From a checkpoint of a small contrastive image-text model.
Model: 14.4M parameters, 48-pixel images, encoder arch swin, encoder norm layernorm, encoder patch size [2, 2], encoder depths [3, 4, 5, 3], text encoder width 192, text encoder layers 10, text encoder norm layernorm, text encoder activation squared_relu.
Training: muon at rate 0.01, 3200 steps.
Data: trained on regions of photos with short descriptions (Visual Genome), 203450 training examples, 2.0 epochs.
Rows from block 7 of the image encoder of a small contrastive image-text model, named by matrix and row number. Rows with one number belong to one neuron. Each number is 128 + 24 x the weight over its row's rms, rounded and kept within 0 to 255. All counts start at 0.
After each neuron's rows are labels from the 100 images, of 14976, where the neuron reaches its highest value: "responds to" is what is common among them; "colour at peak" is the nearest of a few named colours to the mean colour under the peak. Only what is clearly more common there than usual is listed. The data: regions of photos with short descriptions (Visual Genome).
# fc1: MLP up (encoder.blocks.7.mlp.fc1.weight, 1152x192), inputs 0-63
# fc2: MLP down (encoder.blocks.7.mlp.fc2.weight, 192x1152, transposed), outputs 0-63

fc1.737 [141 144 110 153 134  86 115 189 149 110 130 128 101 107 117 127 132 127 139 158 122 110 130 111 118 153 132 150 136 122 141 138 117 126 115 115 161 148 168 123  87 146 147 129 154 111 176  96 149 120 154 129 170  97 111  90 109 109 114 137  84 158 133  76]
fc2.737 [114 127  76 109 119 135 130 127 113 119 105 135 125 118 129 126 179 112 160 127 164 122 169 120 106 100 170 132 129 141 162 124 119 120  90 111 163 105 145 139 172 130 122 150 108 140 120 129 145 172 148 122 112 163 145 171 154 101 130 129 100 147 116 118]
responds to: text has "sky"; text has "blue"
colour at peak: grey

fc1.94 [ 88 153 144 118 116 133 126 100 116 115 194 159 123 117 157 157 153 114 111 149 116  74 124 114 158 103 120 131 110 136 125 125 112 136 130 160 159 122 119 121 182 122 132 169 100 129 164 134 127 116 127 145 140 175 150 107  70  86  82 119 104 135 129  71]
fc2.94 [131 127 133 148 128  96 123 109 172 159  81 152 119 116 165 116 144 161 151 145 148 172 133 148 142 108 137 180 177 137  98 141 126 133 120 151 100 144 187  90 101 122 112 146 132 124 114 129  92 103 124  85 101 149 125 130 148 201 111 140 143 123 142 166]
responds to: text has "man"
colour at peak: black

fc1.583 [110  95 138 137 156 133 150  88  96 148 126 138 117 127 144 123 106 147 137 167 137 110 150 104 122 128 156 154 165 136  82 134 132 149  87 100 140 117 131 156 105  97 122 121 140  78 147 116 163 155 131 105  87 148 137 104 124 110  99 112  82 122 133 117]
fc2.583 [128 142 151 176 172 111  96 135 104 129 123 126 130  91 121 101 110  96 121 121 169 118 157 128 105 143 141 164 111 154 167 117 147 100 131 136 136 118 107 109 127 145 113 157 132 123 136 105 164 160 135 173 125 145 120 158 123 145 101 133 126 201 144  96]
responds to: text has "sky"; text has "blue"
colour at peak: blue

fc1.61 [104 129 135 100 178 149 146 131 119 130 101 149 129 117 126 149 141 153 124 123 169 111 127 143 124 170 118 151 135 186 118 157 148 136 183 102 143 179  76 129 157 129 139  94 137  94 141 121  64 127 124 150 180  87  74 126 110 150 135 132 112 126 114 137]
fc2.61 [137 164 162 140 166 110 160  61 108 152 150 160 106 117 150  93 149 123 124 132  91 128 113 185 140 120 153 125 131  82 134 123 121  95 149 102 118  85 136 136 140 157 117 106 161 149 107 131 163 103 127 100 133  89 111 130 124 150 142 139 129 174 101 156]
responds to: text has "red"
colour at peak: black

fc1.423 [134 152 135 107 164 141 146 136 167  75 125 171 125  99 169 154 118  85 130 126 138 116 160 121 185 117  95 132 117 166 135 152 105 155 158 134 136 175 141 134 149 149 109 152 110 112 108 121 105 156 133 151  77 130 179 152 144 134 170 107 110 136 111 169]
fc2.423 [106 145 147  99 111 131 131 140 157 130 113 133 115 128  85  80 100 141 161  98 136 139  99 120 103 137 144  80 121 111 167 168 103 111 149 147 126 145 165 113 144 178 121 170 167 171 151 148 108 135 137 152 130 120 150  92  85 130 108 153 136  90  98 144]
responds to: text has "red"
colour at peak: brown

fc1.265 [180 160 113 141 165  82 168 150 118 149 117  57 132 111 149 164 154 103 117 124 127 115 142 111 106 118 168 149 124 132 111 142 132 104  67 139 146 108 128 120  67 152 164 108 148 127 127 156 118 171  82 160 161 170 134 103 123 134 151 142 105 114 107 121]
fc2.265 [126  92 106 149 122 154  87 150 127 118 109 135 130  88 139  99  89  97 180 102 139 130 155 162  93 160 149 155 137 170 142 154 161 131 101 108 109 111 112 138 169 141  88 162 124 167 127  77 178 143 173 117 123 104 141 112 119 143 102 141 156 160 107 114]
responds to: text has "plane"
colour at peak: grey

fc1.207 [170 108 113 186 139  86 118 143  91 135 126 111 132 119 154 146 132 115 193 126 142 125 127 143 101 123 175 120 103 154 149 178 141 129 111 127 148 112 117 119 101 138 152 119 166 117 136 128 167 129 105 102 133 145 101 132 119 205 118 128 132  87 150 127]
fc2.207 [142 107 114 174 166 117 136 137 124 108 151 118 163 127 108 117 112  90 173 117 107  99 190 144 111 121 143 174 102 128 172  96 141 109  97 116 139 135 160 132  65 136 120 151  51 147 131 118 163 157 139 139 137 131 146 126 140 125  63 136 143 171 153 147]
responds to: text has "plane"
colour at peak: grey

fc1.513 [ 90 106 104 150 142 100  95 132 114 103 169 118 107 159 152 152 125  99  73 139 125 105 127 153 120 124 169 120 126 129 162 105 107 145 139 130 171 131 120 150 108 149  90  91 128 101 143 147 155 122 124  79 146 128 120 160 141 122 117 111  92 151 131 124]
fc2.513 [166 118 106 155 160 131 150 143 129 181 107 168 137  87 129  98 150 100 142 141 136  97 167 136 126 158 162 171 140 133 118  90 127 178 125 146 158  83 132 137  89 128 176 175  89 109 133 119 138 163 150 152 120 120 116  82 108  88 132 128  99  94 142 117]
responds to: text has "sky"
colour at peak: grey

fc1.491 [ 83  96 133 122 131 110  95 128 168  95 138  99 141  81 140 121  70 157 161 115 142 109 120 101 167 134 103 130  80 133 117 138 119 132 132 124 172 119 147 140 119 193 162 117 117 112 124 118 121 161 127 130 122 132  95 144 174  85 131 136 123 124 145  78]
fc2.491 [133 137 125 149 116 166 110 114 165 139 134 114  89 125 173  97 146 115 146 103 152 145 114 128 165 145 158 146 138 117 124 160 119 110 110 154 130 140 122  98 120 114  96 111 164 123 120 118 147 143 160 135 163 130 123 162 104  87 150 107 147 165 126 134]
responds to: text has "man"
colour at peak: grey

fc1.15 [120 157  97 143 136 103 107 172 133 111 105 112 139 153 137 121  82 112 159  90 168 142 106 131 151  94 117 137  91 159 132 145 104 159 130 110 104 123 168 129 153 165 121 144 116  88 140 160 135 133 147 141 141 131 114 148 139 151 139 109 125 113 144 134]
fc2.15 [139  85 122 114 130 120 153 131 115 121 110 148 116 121  85 105 127 149 142 136 134  93 131 152 112 127 120 108 134  61 135 138 136 144 160 158 126 136 124 158 100 109 152 113 121 120 123 145 131 160 121 109 155 107 127  88 120  96 132 152 147 153 112 114]
responds to: text has "red"
colour at peak: pink

fc1.314 [107 110  75 147 155 138 129 111 128 118 176 150  95 150 161 122 137 134 116 128 193 103 146 134 127 137 121 121  75 168 126 135 149 153 176 166 168 114 172 187 150 106 103 146 163 138 160 173 129 112 144 127  99  94 122 138 120 178 149  99 139 107 145 114]
fc2.314 [ 84 122 160  88 107 158 126 119  72 173 152 129 159  99 101  98 136 131 123  89 105 112 137 138 137 120 123 121 178 145 125 106 131 153 145 139 158 132 119  92 118 126 116 158 122 120 159 128 130 141 108 120 124  89 117 180 134 108 102 170  50 108 101 139]
responds to: text has "red"
colour at peak: black

fc1.486 [121 147 105 129 170  96 199 134 130 112 140 135 128 102 129 158 133  85 145 111 118 164 129 104  97 140 138 121 112 135  95 169 134 128 124 136 117 129 178 128 114 132 133 158 127 154 122 136 159 146  93 129 144 145 153 106 128 120  98 141 148  93 119 137]
fc2.486 [141 111 114 128 150 114 110 112 167 117  94 116 138 128 144 161 127 101 120 153 115  57 156 133 173 126 146 123  97 157  93 129 129 129 106 123 158 117 105 152 163 159 102 143 145 141  91 136 150 143 111 102  93 110 156 110  72 101 154 127 111  82 127 123]
responds to: text has "grass"
colour at peak: grey

fc1.673 [156 137 111 105 115 144 102 138 109 117 119 147 128  99 133 136 158 178 142 151 114 116  80 101 112 174 143 127 192 122  92  96 164 106  88 134  90 124 142 123 174 127 191 137 113 150 115 144  91 148 150 103 138 126 132 152 106 115 100 105  81 148 134 142]
fc2.673 [154 167 130 153 151 153 102 113 138 137 148 125 136 146 139  89 134  85 181 177 106 132 131 119 134 114 137 150 107 135 139 115 130 129 135 110 141 169 114 115 120  87  82  89 129 142 107  68 163  83 104 136 100 146 153 142 151 137 128 116 149 150 120 123]
responds to: text has "man"
colour at peak: grey

fc1.468 [145 142 126 150 132 125 136 156 112 109 128 101 125  92 146 137 134  99 101 139  93  91 165 127 100 151 156 155 116 148 143 144 123 129  88  91 174 127 127 136  80 125 123 112 127 106 164 105 195 154 161 124  97 114 115 117 124 145 171 124 106 129 125  86]
fc2.468 [129  97 124 146 151 101 113 135 115 143 138 124 149 103 133 120 148  98 159 122 150 118 190 154  96 174 183 146 130 138 130  94 127 121  98 112 162 123 153 130 140 134 125 154 105 132 139 145 159 150 132 134 147 165 135 115 158 111  99 138 126 142 126 130]
responds to: text has "sky"; text has "blue"
colour at peak: grey

fc1.497 [104 106  96 120 102 133 147 134 102 145 138 130 138 140 134 117 153 136 148 117 160 151 168 176 126 138  77 119 128 120 102 111 116 154 105 150 172 130 153 102 156 162 179 131 138 132 127 134 118 143 138 137 103 144 116 176 119 125 107 161 104 158 130 156]
fc2.497 [143 159 181 114 178 141 109 129 204 123 105 134 153 113 126 152 133 120  97  91 134 151 118  92 143  90 108 129 148 120 158 108 142 190 139 133 114 155 108 170  95 112 119 112  79 136 136 152 124 106  93 126 162 159 142 106 141 131 136 136 145  97 113 139]
responds to: text has "red"
colour at peak: brown

fc1.170 [132 105 114 160 129 128 117 124 145 133 137 117 136 139 127 147 130 102 143 153 127 125 161 131 154 128 126 144 156  98 114 133 145 113 106 126  94 127 143 131  85  93 132 125 148  76 106 125 126 189 145 104  73 153 104  86 123 123 103 117 127 175 140 119]
fc2.170 [130 151 119 137 138 127 111 140 112 112 136 103 105  97 122 132 128  87 100 112 129 123 172  73 111 127 155 142 129 141 149 114 146 119 115 145 162  83 150  96 110 160 104 183 168 143  84  97 163 162 153 147 142 133  94 133 133 125 143 129 127 135 148  56]
responds to: text has "plane"
colour at peak: grey

fc1.589 [161 109  98 127 155 101 137 142 127  98 150 110 131 115 133 149 133 125 121 141 161  85 156 111 145 154 179 132 160 141 121 145 133 147  74 133 148 153 111 124  83 102 108 136 149 117 173 132 135 170 118 110 136 134 112 134 108 128 150  78  93 127 157  88]
fc2.589 [124 123 104 196 145 134 105 125 120 164 120 108 147 108 114 104 117  85 125 130 151 108 163 116 100 154 164 131 135 123 148 114 118 110  99 113 186 104 154 115 114 151 117 162 115 116 106 141 166 164 156 136 134 167 138 124 134 141  96 152  83 172 140 128]
responds to: text has "sky"; text has "blue"
colour at peak: blue

fc1.620 [129 128 145 178 118 128 127 134 109 131 116 130 137 112 109 123 106 109 131 163 128 115 151 119 100 146 179 134 139 130 145 136 137 130 141 132 174 158 136 127  81 135 118 141 129 146 157  92 162 149 131 103 128 115  82  70 110 137 131 127 124 134 165 107]
fc2.620 [132  97 137 115 162 110 113 120  85  97 154 120 155 113 130 110 118  96 183 142 136 135 166 148  92 144 153 144 123 123 143 113 128 102  89 114 163  97 168 120  95 140 124 115 121 136 153 142 145 136 149 152 152 163 144 142 139 137 122 155 131 142 122 149]
responds to: text has "plane"
colour at peak: grey

fc1.293 [175 145  82 124 156  81 133  87 113 142 136 144 105 121 103 146 124 163 162  93 104 104 130 120 109 167 181  91 112 125 148 135 140 119 126 129 148 133 131 133 100 173 134 118 168 147 105 127 118 133 149 131 131 166 112 116 159 147 178 117 159 120 144 109]
fc2.293 [155 124 133 133 110 156 139 170 139  53 151 105 124 133 106 107 127 111 112 121 131 136 157 136 147 122  69 163 128 153 134 159  85 161 170 115 121 115 138 105 146  84 148 126  96 155 144 125 113 128 167 117 128 119  82 145  75 162  93 129 106 150 126 108]
responds to: text has "plane"
colour at peak: grey