Weights of a small contrastive image-text model: text encoder layers 10, 3200 steps.
Rows from block 7 of the image encoder of a small contrastive image-text model, named by matrix and row number. Rows with one number belong to one neuron. Each number is 500 + 50 x the weight over its row's rms, rounded and kept within 0 to 999. All counts start at 0. Numbers have three digits each.
After each neuron's rows are labels from the 100 images, of 14976, where the neuron reaches its highest value: "strongest on" is what is common among them. Only what is clearly more common there than usual is listed. The data: regions of photos with short descriptions (Visual Genome). In brackets: how many of the 100.
# fc1: MLP up (encoder.blocks.7.mlp.fc1.weight, 1152x192), inputs 64-127
# fc2: MLP down (encoder.blocks.7.mlp.fc2.weight, 192x1152, transposed), outputs 64-127

fc1.41:552534529561521505571428451485608498473616486558486411543506462446480476472419412467476554519457510505487497634442588492512385532428569504489556522462521493491508590585556538538513492514503507
fc2.41:498482545479510516478444454579509504520456507410479464361561511571545485462512470534558497458531529502532528500502439578477616509577425521429494480529503428491516505428494526455530607490523442
strongest on: text has "white" (29)

fc1.314:448456520534455430470487482507457489499460572463479556519451515523483547452505548495452489475494549499504518559523441488507445520460495556394534419428405526497472543497550539411481503482510522
fc2.314:646391504519576429588460475442507479511505493464522579521421445446538490517491515493511476501466474489507526520463486448551411429497541474541426470568581446432541516500503421524450572530479498
strongest on: text has "red" (25)

fc1.237:595553550420539588486624483556555483494530451504452565463489456450561467512574455563498420438468496488491470494487514500527462523482499579501432436591505495516492498459450619475448622540422519
fc2.237:505456496534522478493567516469509513444457487403526513418472470551445442469425501514453570427472536404511506505504497438499506550566607450515491474488494456436602576446548482507560512467432503
strongest on: text has "giraffe" (26)

fc1.293:479514556491487504546486486456543395476444487564490566415520389443485439471551533411465407479486437428573555553528518534531475444513547540442473553518501486502439501564554474646490534490560487
fc2.293:532492537469540506487492458493489560505421507519505537601560556514515504437506551528452521494403565508547426514475509536456511461418502552485548568457477567516453485526468457403558491422545461
strongest on: text has "plane" (29)

fc1.274:522505494470431444459543600541495491428623456565505480527515441582446489516470443528463551537541478424478508550515541557542445452485534484419456531491514464542554438320513483573441431506506465
fc2.274:515500521508521501544408462556479419580543518423533494551441537417510488488578557441463493468503485493551454456457393535401477536567454431584509536490567473520541538578534475431450468489525469
strongest on: text has "blue" (25)

fc1.486:618441442463553521484472383467503438469504518496505570413427508538535526553479493557565592455553569467521453555474514427480445491553560470471452488456487470617471493611457526464475448463442394
fc2.486:458474483504550576464441508508530442546537528536502554457551436508425582445482551392428541410466431531455530471460571472452578498481565475499474457413497546491489522578503512565483504539466561
strongest on: text has "grass" (26)

fc1.187:492498540394498551431566560513505525460553507569564446575525579509444508428481500515484462535512512468574502501549570392499394508492441529561537538467533474569528503566451495558574517482510508
fc2.187:497514560464494537481621495494573487510457626473424538576487393535499461489527561632455496445398462502523418527438485425455456494476560540512415504542479466488463477422475418449491470432582497
strongest on: text has "sky" (35); text has "blue" (31)

fc1.61:476463488527491406457540563457486486418548517511385494499479539456524511449460414481553514488492505507473573467485504551485558524448457489531562479455405481479568504535609526428600523535443514
fc2.61:477391513430445513454396339587528368523530591495423520564575535555532537482483568533467512505575465557480511487481509527542412539428557428540466444468526469472420531503526555508519499564521526
strongest on: text has "red" (33)

fc1.634:494425567563480523514518438524480508525602432411513410482524534387502490552600586466492511583483537516512488459609547434623538396499565492552506524493521455560485399572541516517447551489499483
fc2.634:418560513489469430500538456560501507472542410554561419465412525463506492485569525537472466563509505545450561497458473488490526530589487390445486475503470453476527505427524495428491467455535502
strongest on: text has "black" (25)

fc1.588:504496405474428505470504497430436488516492532545389632507530497509406475427555418488470560549470565546555564559495531371520534538490456453439480417511471530541460513543476549456486408531512532
fc2.588:506585403581478532522514528432445511461437525461504438484456408505507509551459495447561411493534454445584456558486483448431560562436610454522523422492476474480523493497551586497550465607452479
strongest on: text has "yellow" (41)

fc1.379:605508510593507485605441570593534512479442512587538520512428423551498436415466526606539471533437516521450460564481467573440609560519462541552477476488458574579497490462594387467441463557466447
fc2.379:414494486519523555401473525476421447603533487460443540493562492499622519539525436484518531481529431501551475475438467522524462498485457411455440475469500396472524490566465617521503503534553490
strongest on: text has "red" (26)

fc1.571:530516478449525472488472590507536503490431460555490467426554509502433519456441445501497385460526475545438604441467496532520518474453494479526459562574462488545562598524558486464503466464524537
fc2.571:568487388456366523398524476528603552493544521510455517466550489509501483572480471544601497476441481563517484564528496506485519618463498462497473504619423462525485415454463574465534528549470464
strongest on: text has "sign" (29)

fc1.590:475462531694655476485434527586494444552450479511534594493549534474504519482592536528501475446488477409450532510538554421496477470594521459570570515470540443457561413526419533379468518503421452
fc2.590:457415568545487518510453463523632498412525575538477508455605563554492517441493444455503512365458437444632400469469545480407498461560538514558466512501498522488544516415533516560500441480470547
strongest on: text has "green" (26)

fc1.671:515507560506500522405534591531446470505484543496513520499542560409521449393460505554541500514502470457510495447528426523453544533514428483472475533611483423440394452509571491464500477544502491
fc2.671:491389443453473508494467431484556501445448481528414552575507563523520482528510430508519511472509515531465534481634572465498426487471523478573538418464479510483565456494563527577415495483593488
strongest on: text has "red" (31)

fc1.15:456553504531428559438500489627485491446536442604543531513519508459548612500396469569492526487594513454516525547535520511491409519477455481450443557368506460579467503491463534533501446567396484
fc2.15:524509481469544355568466523492518494546511585456410464525477523577505469475586521444560460427445494491492428472487442439506626441429523514548605466544535486432534448524586470525456493464551485
strongest on: text has "red" (27)

fc1.767:419477490478452503379528493561506565446526452538449490511476449477466544514429426490514583502572535520502533432486536410431411482449536460467591483508449488519537500458461485548527451521466489
fc2.767:480527476496452446646507552483446404578577471456560556518483502502426490501526562479511494467562482491405502552538455571508451440565470526555440488473621471490482491438580449450444458497575515
strongest on: text has "blue" (29)

fc1.705:520507570528401468515519628529536493519515381440470593432504453538445491581448496482465501492544422561511565611505450510540562435561552544573435518530479435485466471560479475529525549513488578
fc2.705:478451515601518476502484452493525670486509471533571483543426544459524508493529591390545468560545553493508497580463597460469458571596504483535490470536474456491514448506510390563431421393582568
strongest on: text has "man" (27)

fc1.157:530446510447539540489465418570490563499547495466521447514580575480522512591514448450547527627473470498491499528494559445511509368538541536496519421486490544570438428449493412548600496461503501
fc2.157:481530558451496558596547462465478517468549419570497440442472470486392565476475446479478525492478455492497517444492465462553431388437464536498481565479573531466415537523433451509521487533509580
strongest on: text has "white" (28)

fc1.416:444506507494473412555629541548434520524557550505515456557488527477500454535448544474405396486502519487454496559484530461462564496559428498452619440563511508387485405540523456471456474595478513
fc2.416:571486537492484513521502491535473442501540432502528503518564529490480544412540526476413575541501425514489439488421428526481542466451520457449503483512432536436487532521475464488427443463484620
strongest on: text has "yellow" (25)

fc1.562:556389441405567584516503440433410454529585589451433521522463502575496422541523516578465563519531442527546500509465610553537470566519548488563419551510486519543450535487474459463469545514481541
fc2.562:515564533587519508535468530490505459477503612542516518439474578469406517449608501495580478450473587483385422440521551489517516502539520505466438537491489505537515453555551498559469495500434598
strongest on: text has "water" (26)

fc1.719:521397461430560477477500419470455563495432546528597573471499468550486440516481425544531449496556600448535552484555548548453505400473509521466485529543458513487494530469472452467436500554424537
fc2.719:545509529552495489512425575530587521488544469547460444475434482530531509511569533525505599452454510493489583537514453512476485493527421562520507578510533497540517522539610534416470554511529426
strongest on: text has "pizza" (26)

fc1.413:597596456632484458527566492487455493568486478461498511354459507583571463501475434582462508521523510487555461603559549515533534472503478547507460549539541454506471513468495460492521488531459542
fc2.413:467378532611472475546455517531544510470508482496648506472461478382574537455485487348555483549473495499501489489382552505569456493536541510451514485463478491452521450484540499611422479404574612
strongest on: text has "man" (32)

fc1.196:465472438466475504439513408465484488567510521464554475436582497504502459537509485487547415460537507585504501394494510429543501508520592451428469549555428457474550477475509527570488513524527580
fc2.196:522495583555514495454530432563470532431494524483502498575475575451449541562581478506506594491527529479441561498571404501406545445558544383463532520524597555464534505478442455475497540432485508
strongest on: text has "black" (27)

fc1.629:477457575448519547456380495492509505476487506585571494607551511535532578396445589534426457487476479446417498436512533454524480446393521503486474539527436413635525515526472446529497451473532402
fc2.629:561526472432484385559587510529441511518504536466460523501469452495498523500522440601475558427494449505552460500433487489520447503518386500503540516447535549489521524502419477431505511381498435
strongest on: text has "snow" (26)

fc1.313:442478487456468569336554499482382415488590447555447482530537535536444509495522429467535513501538482615584513494494453512548466488566515461488451615447543477447498472556459470554566457422540465
fc2.313:640554466556509491645534488534537534507512522513497453482419560486450455486541536496463469436464500407386475479543477449536418418487513462459509467522488511559516539546469415480469467514569495
strongest on: text has "red" (34)

fc1.609:508488449520512534432489462540535509454496406465555457511505415385459605535495523467454537422420504467493505593534460445523525506511559524534486463502485587449521502555504586528473550573475495
fc2.609:438550470548471468514568433534506474444519485517513490463589487481524464526500517536473564453533515595513510532472428559483531522513486402473555568515553477446443524463393529508490447505467523
strongest on: text has "brown" (29)

fc1.170:509422526497486479487583446471452487502511613449490552562587530534533511439552514575368512461494464502480486524349463500435543538475494518538433522420510522498446597589523437508620423476508536
fc2.170:452468580460471620427558498456567466478510537481548496513443453437439566553474482482478565470446575484542462565514527475551571431411510561530467501516499461494427412520490436543414498601547518
strongest on: text has "plane" (27)

fc1.452:554455570500532436433363519590419379446520541556500426563427514529503476525559489422427511551500498413467577442504491468542416454552485467443498514494419470435484529470514470493531492523528528
fc2.452:461482514587446486533629492564461467510648577478495497456506482480449610483602516455482526542461526502581472511559491453481536513519437514586452594567542452535478498502500495499501453439445444
strongest on: text has "wearing" (26); text has "blue" (26)

fc1.577:544541477521578446425494421494514547544455520459473555470512459613442504499515565462541438379501455546493456562486494565539553496489546465467542483520509474430424567544536512435459507603368508
fc2.577:519472554373538530420567549558507510450541553411543560501446459477461513533526566523483528411454447472578627418475481437515524590570468591468554526440400526525483502394509468501541561506513478
strongest on: text has "zebra" (27)

fc1.763:490531542431492595476520515500414495559490404497519496455517499482466583496480547545518498489443495493517477581467564392467448431496522543510585500514495465485476528440511506510453550488530484
fc2.763:562441504484530474469527389605463578445466486557516538507451542528465532422512529557516513479449500550605538487408572453535482493540514403563543425545507530489536503564467646531570546504462486
strongest on: text has "zebra" (28)

fc1.520:411453573450554532466527497525503522532487568565568485565574507439552615470552495512427558556438501428417479467451434447481487399397471524491473506551453446520535489435504457595542468447454437
fc2.520:625511450433449409579440562529408447522522475467484537571420493526491451438481514569458470409577467426565537499464517445548447529488499512473542504465553499552513545518462525388474554426563395
strongest on: text has "snow" (26)

fc1.322:457459547555468501487459516533518484492534613504529453557459435447508420438521493536467428509545515564451480477494506510407428425420429541451497433561476521527510435538573477487580540581455437
fc2.322:588552517513511528551499448480551411521557491515438544476432487525569467479479491453599495495472556517458514519503440498605417483435484468472599475432480529593536441500537614443516499498491478
strongest on: text has "red" (27)

fc1.202:497571550427473515549524571524470478459525505487467526496489456541525463490501486513473531598435490477473516530483505487483445456462486462489543434527453512457497458407497573520441448483482477
fc2.202:513404483579557498471411458474444492507515388455478505511549500484454545478502484448440482472504504479547495491481480567449482537597525510573435552472559482507549526563485482412485473510557498
strongest on: text has "blue" (25)

fc1.398:452508502471468518515518557524447469505480476471513516541507463540496549415509505544477509532505446506532497552524568412496508492511458453483457494461491448558539474507478465551553465523594445
fc2.398:550446585429511558510601416487537481546553604494515494581450471473510510533509562590441513496463531503510394555395527408445432398500435578595471518456585431486513467580508447560459492448543462
strongest on: text has "sky" (32)

fc1.207:449397561503483475399548504476470413457533617491489535558572515502535473535543505532373569448517475381523471521476526417457599476428463481523421586395465472592499507526538519519550473450434443
fc2.207:498426460392525482504441494517567521473490552408482509567575461449501477456548453509471503488528544437442461476334518485466479465519476539536518487468550529484491456533462483454443587465521494
strongest on: text has "plane" (29)