{"model": "contrastive image-text model", "text_encoder_causal": false, "text_encoder_layers": 10, "text_encoder_norm": "layernorm", "text_encoder_bias": "all", "batch_size": 128, "adamw_weight_decay_other_params": 0.05}
Rows from block 7 of the image encoder, named by matrix and row number. Rows with one number belong to one attention dimension. Each number is 128 + 24 x the weight over its row's rms, rounded and kept within 0 to 255. All counts start at 0. Numbers have three digits each. After the name is the row's rms in percent of the matrix's.
# q: window attention query, key and value (stacked) (encoder.blocks.7.attn.qkv.weight, 576x192, the q third), inputs 0-63
# k: window attention query, key and value (stacked) (encoder.blocks.7.attn.qkv.weight, 576x192, the k third), inputs 0-63
q.13 112:152156112088135123117118144156119139130183108101158099113148103135122139082162115141155153122112152122097165145118114089120122104132099126160102143127134134098090135119111160135088136115134148
k.13 107:121153122134125137128131112128081114144118169157167103100144169097124135125138119151164088183148130156128116065175132107144086130156143164164151146148127108121133130127084127139104139136184119
q.14 095:134120115135143122123143121174091120141134140145107103163112110135094146128124135116140149110142145157097153153124145101111085092133113121140128165106108130127117138109113132158127149133134098
k.14 092:155159133146208112189076094131129119078123145105096107091151162149138131094167131129149107131105125125118098145143132087145132146147131139143102120075130131149151124152119150114145123159153116
q.15 091:098124108107097148082106106158119168135126101132118167110137129133063141127090121103136128110121114112085168117107139109114111138109102134120172107124116117166120133127165131131117081103110090
k.15 091:153096132134124132162104119134136152131121125103084078124151121179149141136135150107122162127147116078130136151092168089106155096151154147115120110089168106145135112148128134109176072157144126
q.16 092:098169132118157111110166109139139150162118151134146095111164095148172145164133125117084097119113156146126114107123108124115129158154125136132130109131139152117171125157102129118087145102150126
k.16 089:103101149120090147128081115149116089122123110132128147094118143101155096137132097082162116123116133152065129140139090125172161131123113151122153133114104160172113105125151133105121152161174108
q.17 092:132098123130183161145133130098166125114182131151103146122113144149115132107108157128135090157148138103144095116129145130125137098073118115165158100137122148129136075130122129112121124126083135
k.17 096:134125148124112128125138137122119103116165096115129155181115148101075110141128176134081114122099122136097140179162112147130125110113133135106155140132090160087101108146124135137100105143120125
q.18 094:147112149148173088152153102141102128137114126080104139121128107078142129122142139153166133109124152114119116128151167148132109166107104072151103154115137116122134107162156121085148151128104062
k.18 112:070089108076153111134218133097178171109132129120119154153141128115145141138126110197150131101144124149115126127127126105098131143146147116101131147124145112139148152116088131137120138107099109
q.19 084:119164146087102146080114122130154182161129139154128139155132129175109129119118127132175150139119116156149142113063111116121133129140126155160107124152138160133102146097107141143108087141098112
k.19 094:125119120151097173092109158138132154130102119147185117128116117147104132141113118129097118143148099126126125132100119117162149148101086142079168091124108125125119097147119170147145105137140135
q.20 109:149104172134114084135163122144153121145079139149148125125093131131103138090091153135141181143087103088133130125147121134151144118129167118077097159156123129155106134114139114118116135098101109
k.20 098:092133117134107120137098126124144107081105150134107123118154120142161153131168131131128142062180122142126117113146112132102195122115092145124163145123154141114080135156126123123146108135104127
q.21 093:105091153159158122187110170103143061149127145118098128111120124107123158138131122152121081138148092132132123105137121146133178120182150132138108189119152133105156112175139123129193125175170139
k.21 088:100146078119125137147144130135085112197099142142152150149142105114152152123115117116087118102105171141095136121099145190118152132137112110122116177116128149135139145069163090107135127113070129
q.22 105:141098107116123127086153132105133169120147114144143123124130103134136099136135111125177132149066135101157092109104138110112166162142124136148150146130141135157105153124180111081083121115116122
k.22 084:133105125117126075136139155125121065097144130119060125131124118105129125122106121187160102079189151125130157132125089158064145131102150143158147157141108132113111113133114123133108097071123154
q.23 082:146169127131164109142085116148118111119124159096082091145152086174149099103158155131144112124147154135127163122080137118151144137118154087146148151162139089116132115104108120117118107097149105
k.23 083:166122146131126118121111106152141137136151153105175094145143151132148141103122098153107084132108139165122126137099102099150117141106118169093153099119119128158160134149124176098156132159146138
q.24 095:118132123120081103183114138123134101115112080153109128107132152102134125151131135128112108164110146122130082093156145119187158146148151149086142119117138145143098097132137119119097126114114171
k.24 091:137137097142085099124159132087097125119101126133130114101145085131156140128096136109122159145149125153163146092108171135115192135134150159130119135162171102104132133105143108137120138136134114
q.25 102:131102132139139120131128111081126097138157095139131178156145114124161128138066117150094117123130122139141133148110136118073145131119143142132120103139149134113154139139120158183148127107122130
k.25 109:088169120134102144073095138131122114147128131124142124133100086092124142140156156083137109156102133119176133162117114129117096142162114123127133126100130155137101153084110093144137135102132146
q.26 113:124145127148133140128098138138103121163132147120118142151097102122157116154150121096169126132136140135164157119134091146117142106127121172134118115083160146173185131117112123127136110144125173
k.26 104:102140067121177102130188150117135133138080126109134116150109132178116137107132110142131120122103095139164123110093148142139146135117097089146088102123144122117183132129113184118141142094098114
q.27 094:154112134146121123142167065116102106122094111153111129147108119117132106135111120167106130124104145134120087125127148146091134132130134103137124121149099150093099143150123172151113159117110145
k.27 087:112131131149133129082126120111098140160130114086183126091135135129127107162141082137101142127148090062161137148085115108141152142137115110114132099146153150148111095116090149150122122139129153
q.28 117:097111147146101157165101101118107078150122195102144094165131144114162151126152086106109117142152159139165122072120109148154164139114155138126133150116143129137135070150121139134164108132108119
k.28 108:150130126140117126109145106115133149146100111135116121133151141145127120154122116112139198081145104152136182181129135181099129113141089090105112144116114136100120163107136109084112125122145101
q.29 105:103099137114130122100164140122116181101132144125129184126102154119085083108143166129140125158103110144156148141131124159132106116157108143141186160131127151117108125121121095139129131168175107
k.29 100:111120127137155148141114125146120114066153122135146141146136142123116139117082093117102134133126137136110076112095142126150127140133123156155075149138111084177127124115150130074138128103107158
q.30 102:124090114136136164115104168133124127076149096139111133118131138096151109144078141135119139086109142120092153127127125067165130146161138111087144124129094127109169117134155126119124149143123156
k.30 088:086150109115164154124128133125129127181138132113122139116136113145133149106125124152125128117113139095115104089110145170086075102148140148141106130142120094087148098158173129146147152114075134
q.31 090:132150122130111095112143125146115141071121120136134103113095122108118118110129118128104123163100172105095127091114102102164120123157110166125139109152124109154134132131152098148117179128164141
k.31 097:151127119113141119134156118088165113099148120127142137094116114123107100099127102151155161172124150141141101098133130112121105106147136151127141142143110134089086140121114143156115159113129167
q.32 093:099107124137129102117118137077139103098123153086100151142179115090121118151113141125135143097107131121143148115118130165112149168139114132144116155159130127123124068161131154164126122134112125
k.32 103:154135143112100122088125142139130147138106133120125122136114129124153124159139148138131110131163120160139127114179138092136103138181141122127122128097133135117126164119115095167097140173151163
q.33 106:117098115127112149103160131154119112113112106124080128153139133137076155165135174109114106129118141110123191098097133141133165174092133136100122147122109117123156127108132120072175100128095090
k.33 117:137076179138133126154072146134115077127164108112100148138135141121178108096142164125136112167157148118150095121117102146122111088193161127102133151159134132150091097140146135128123117173156146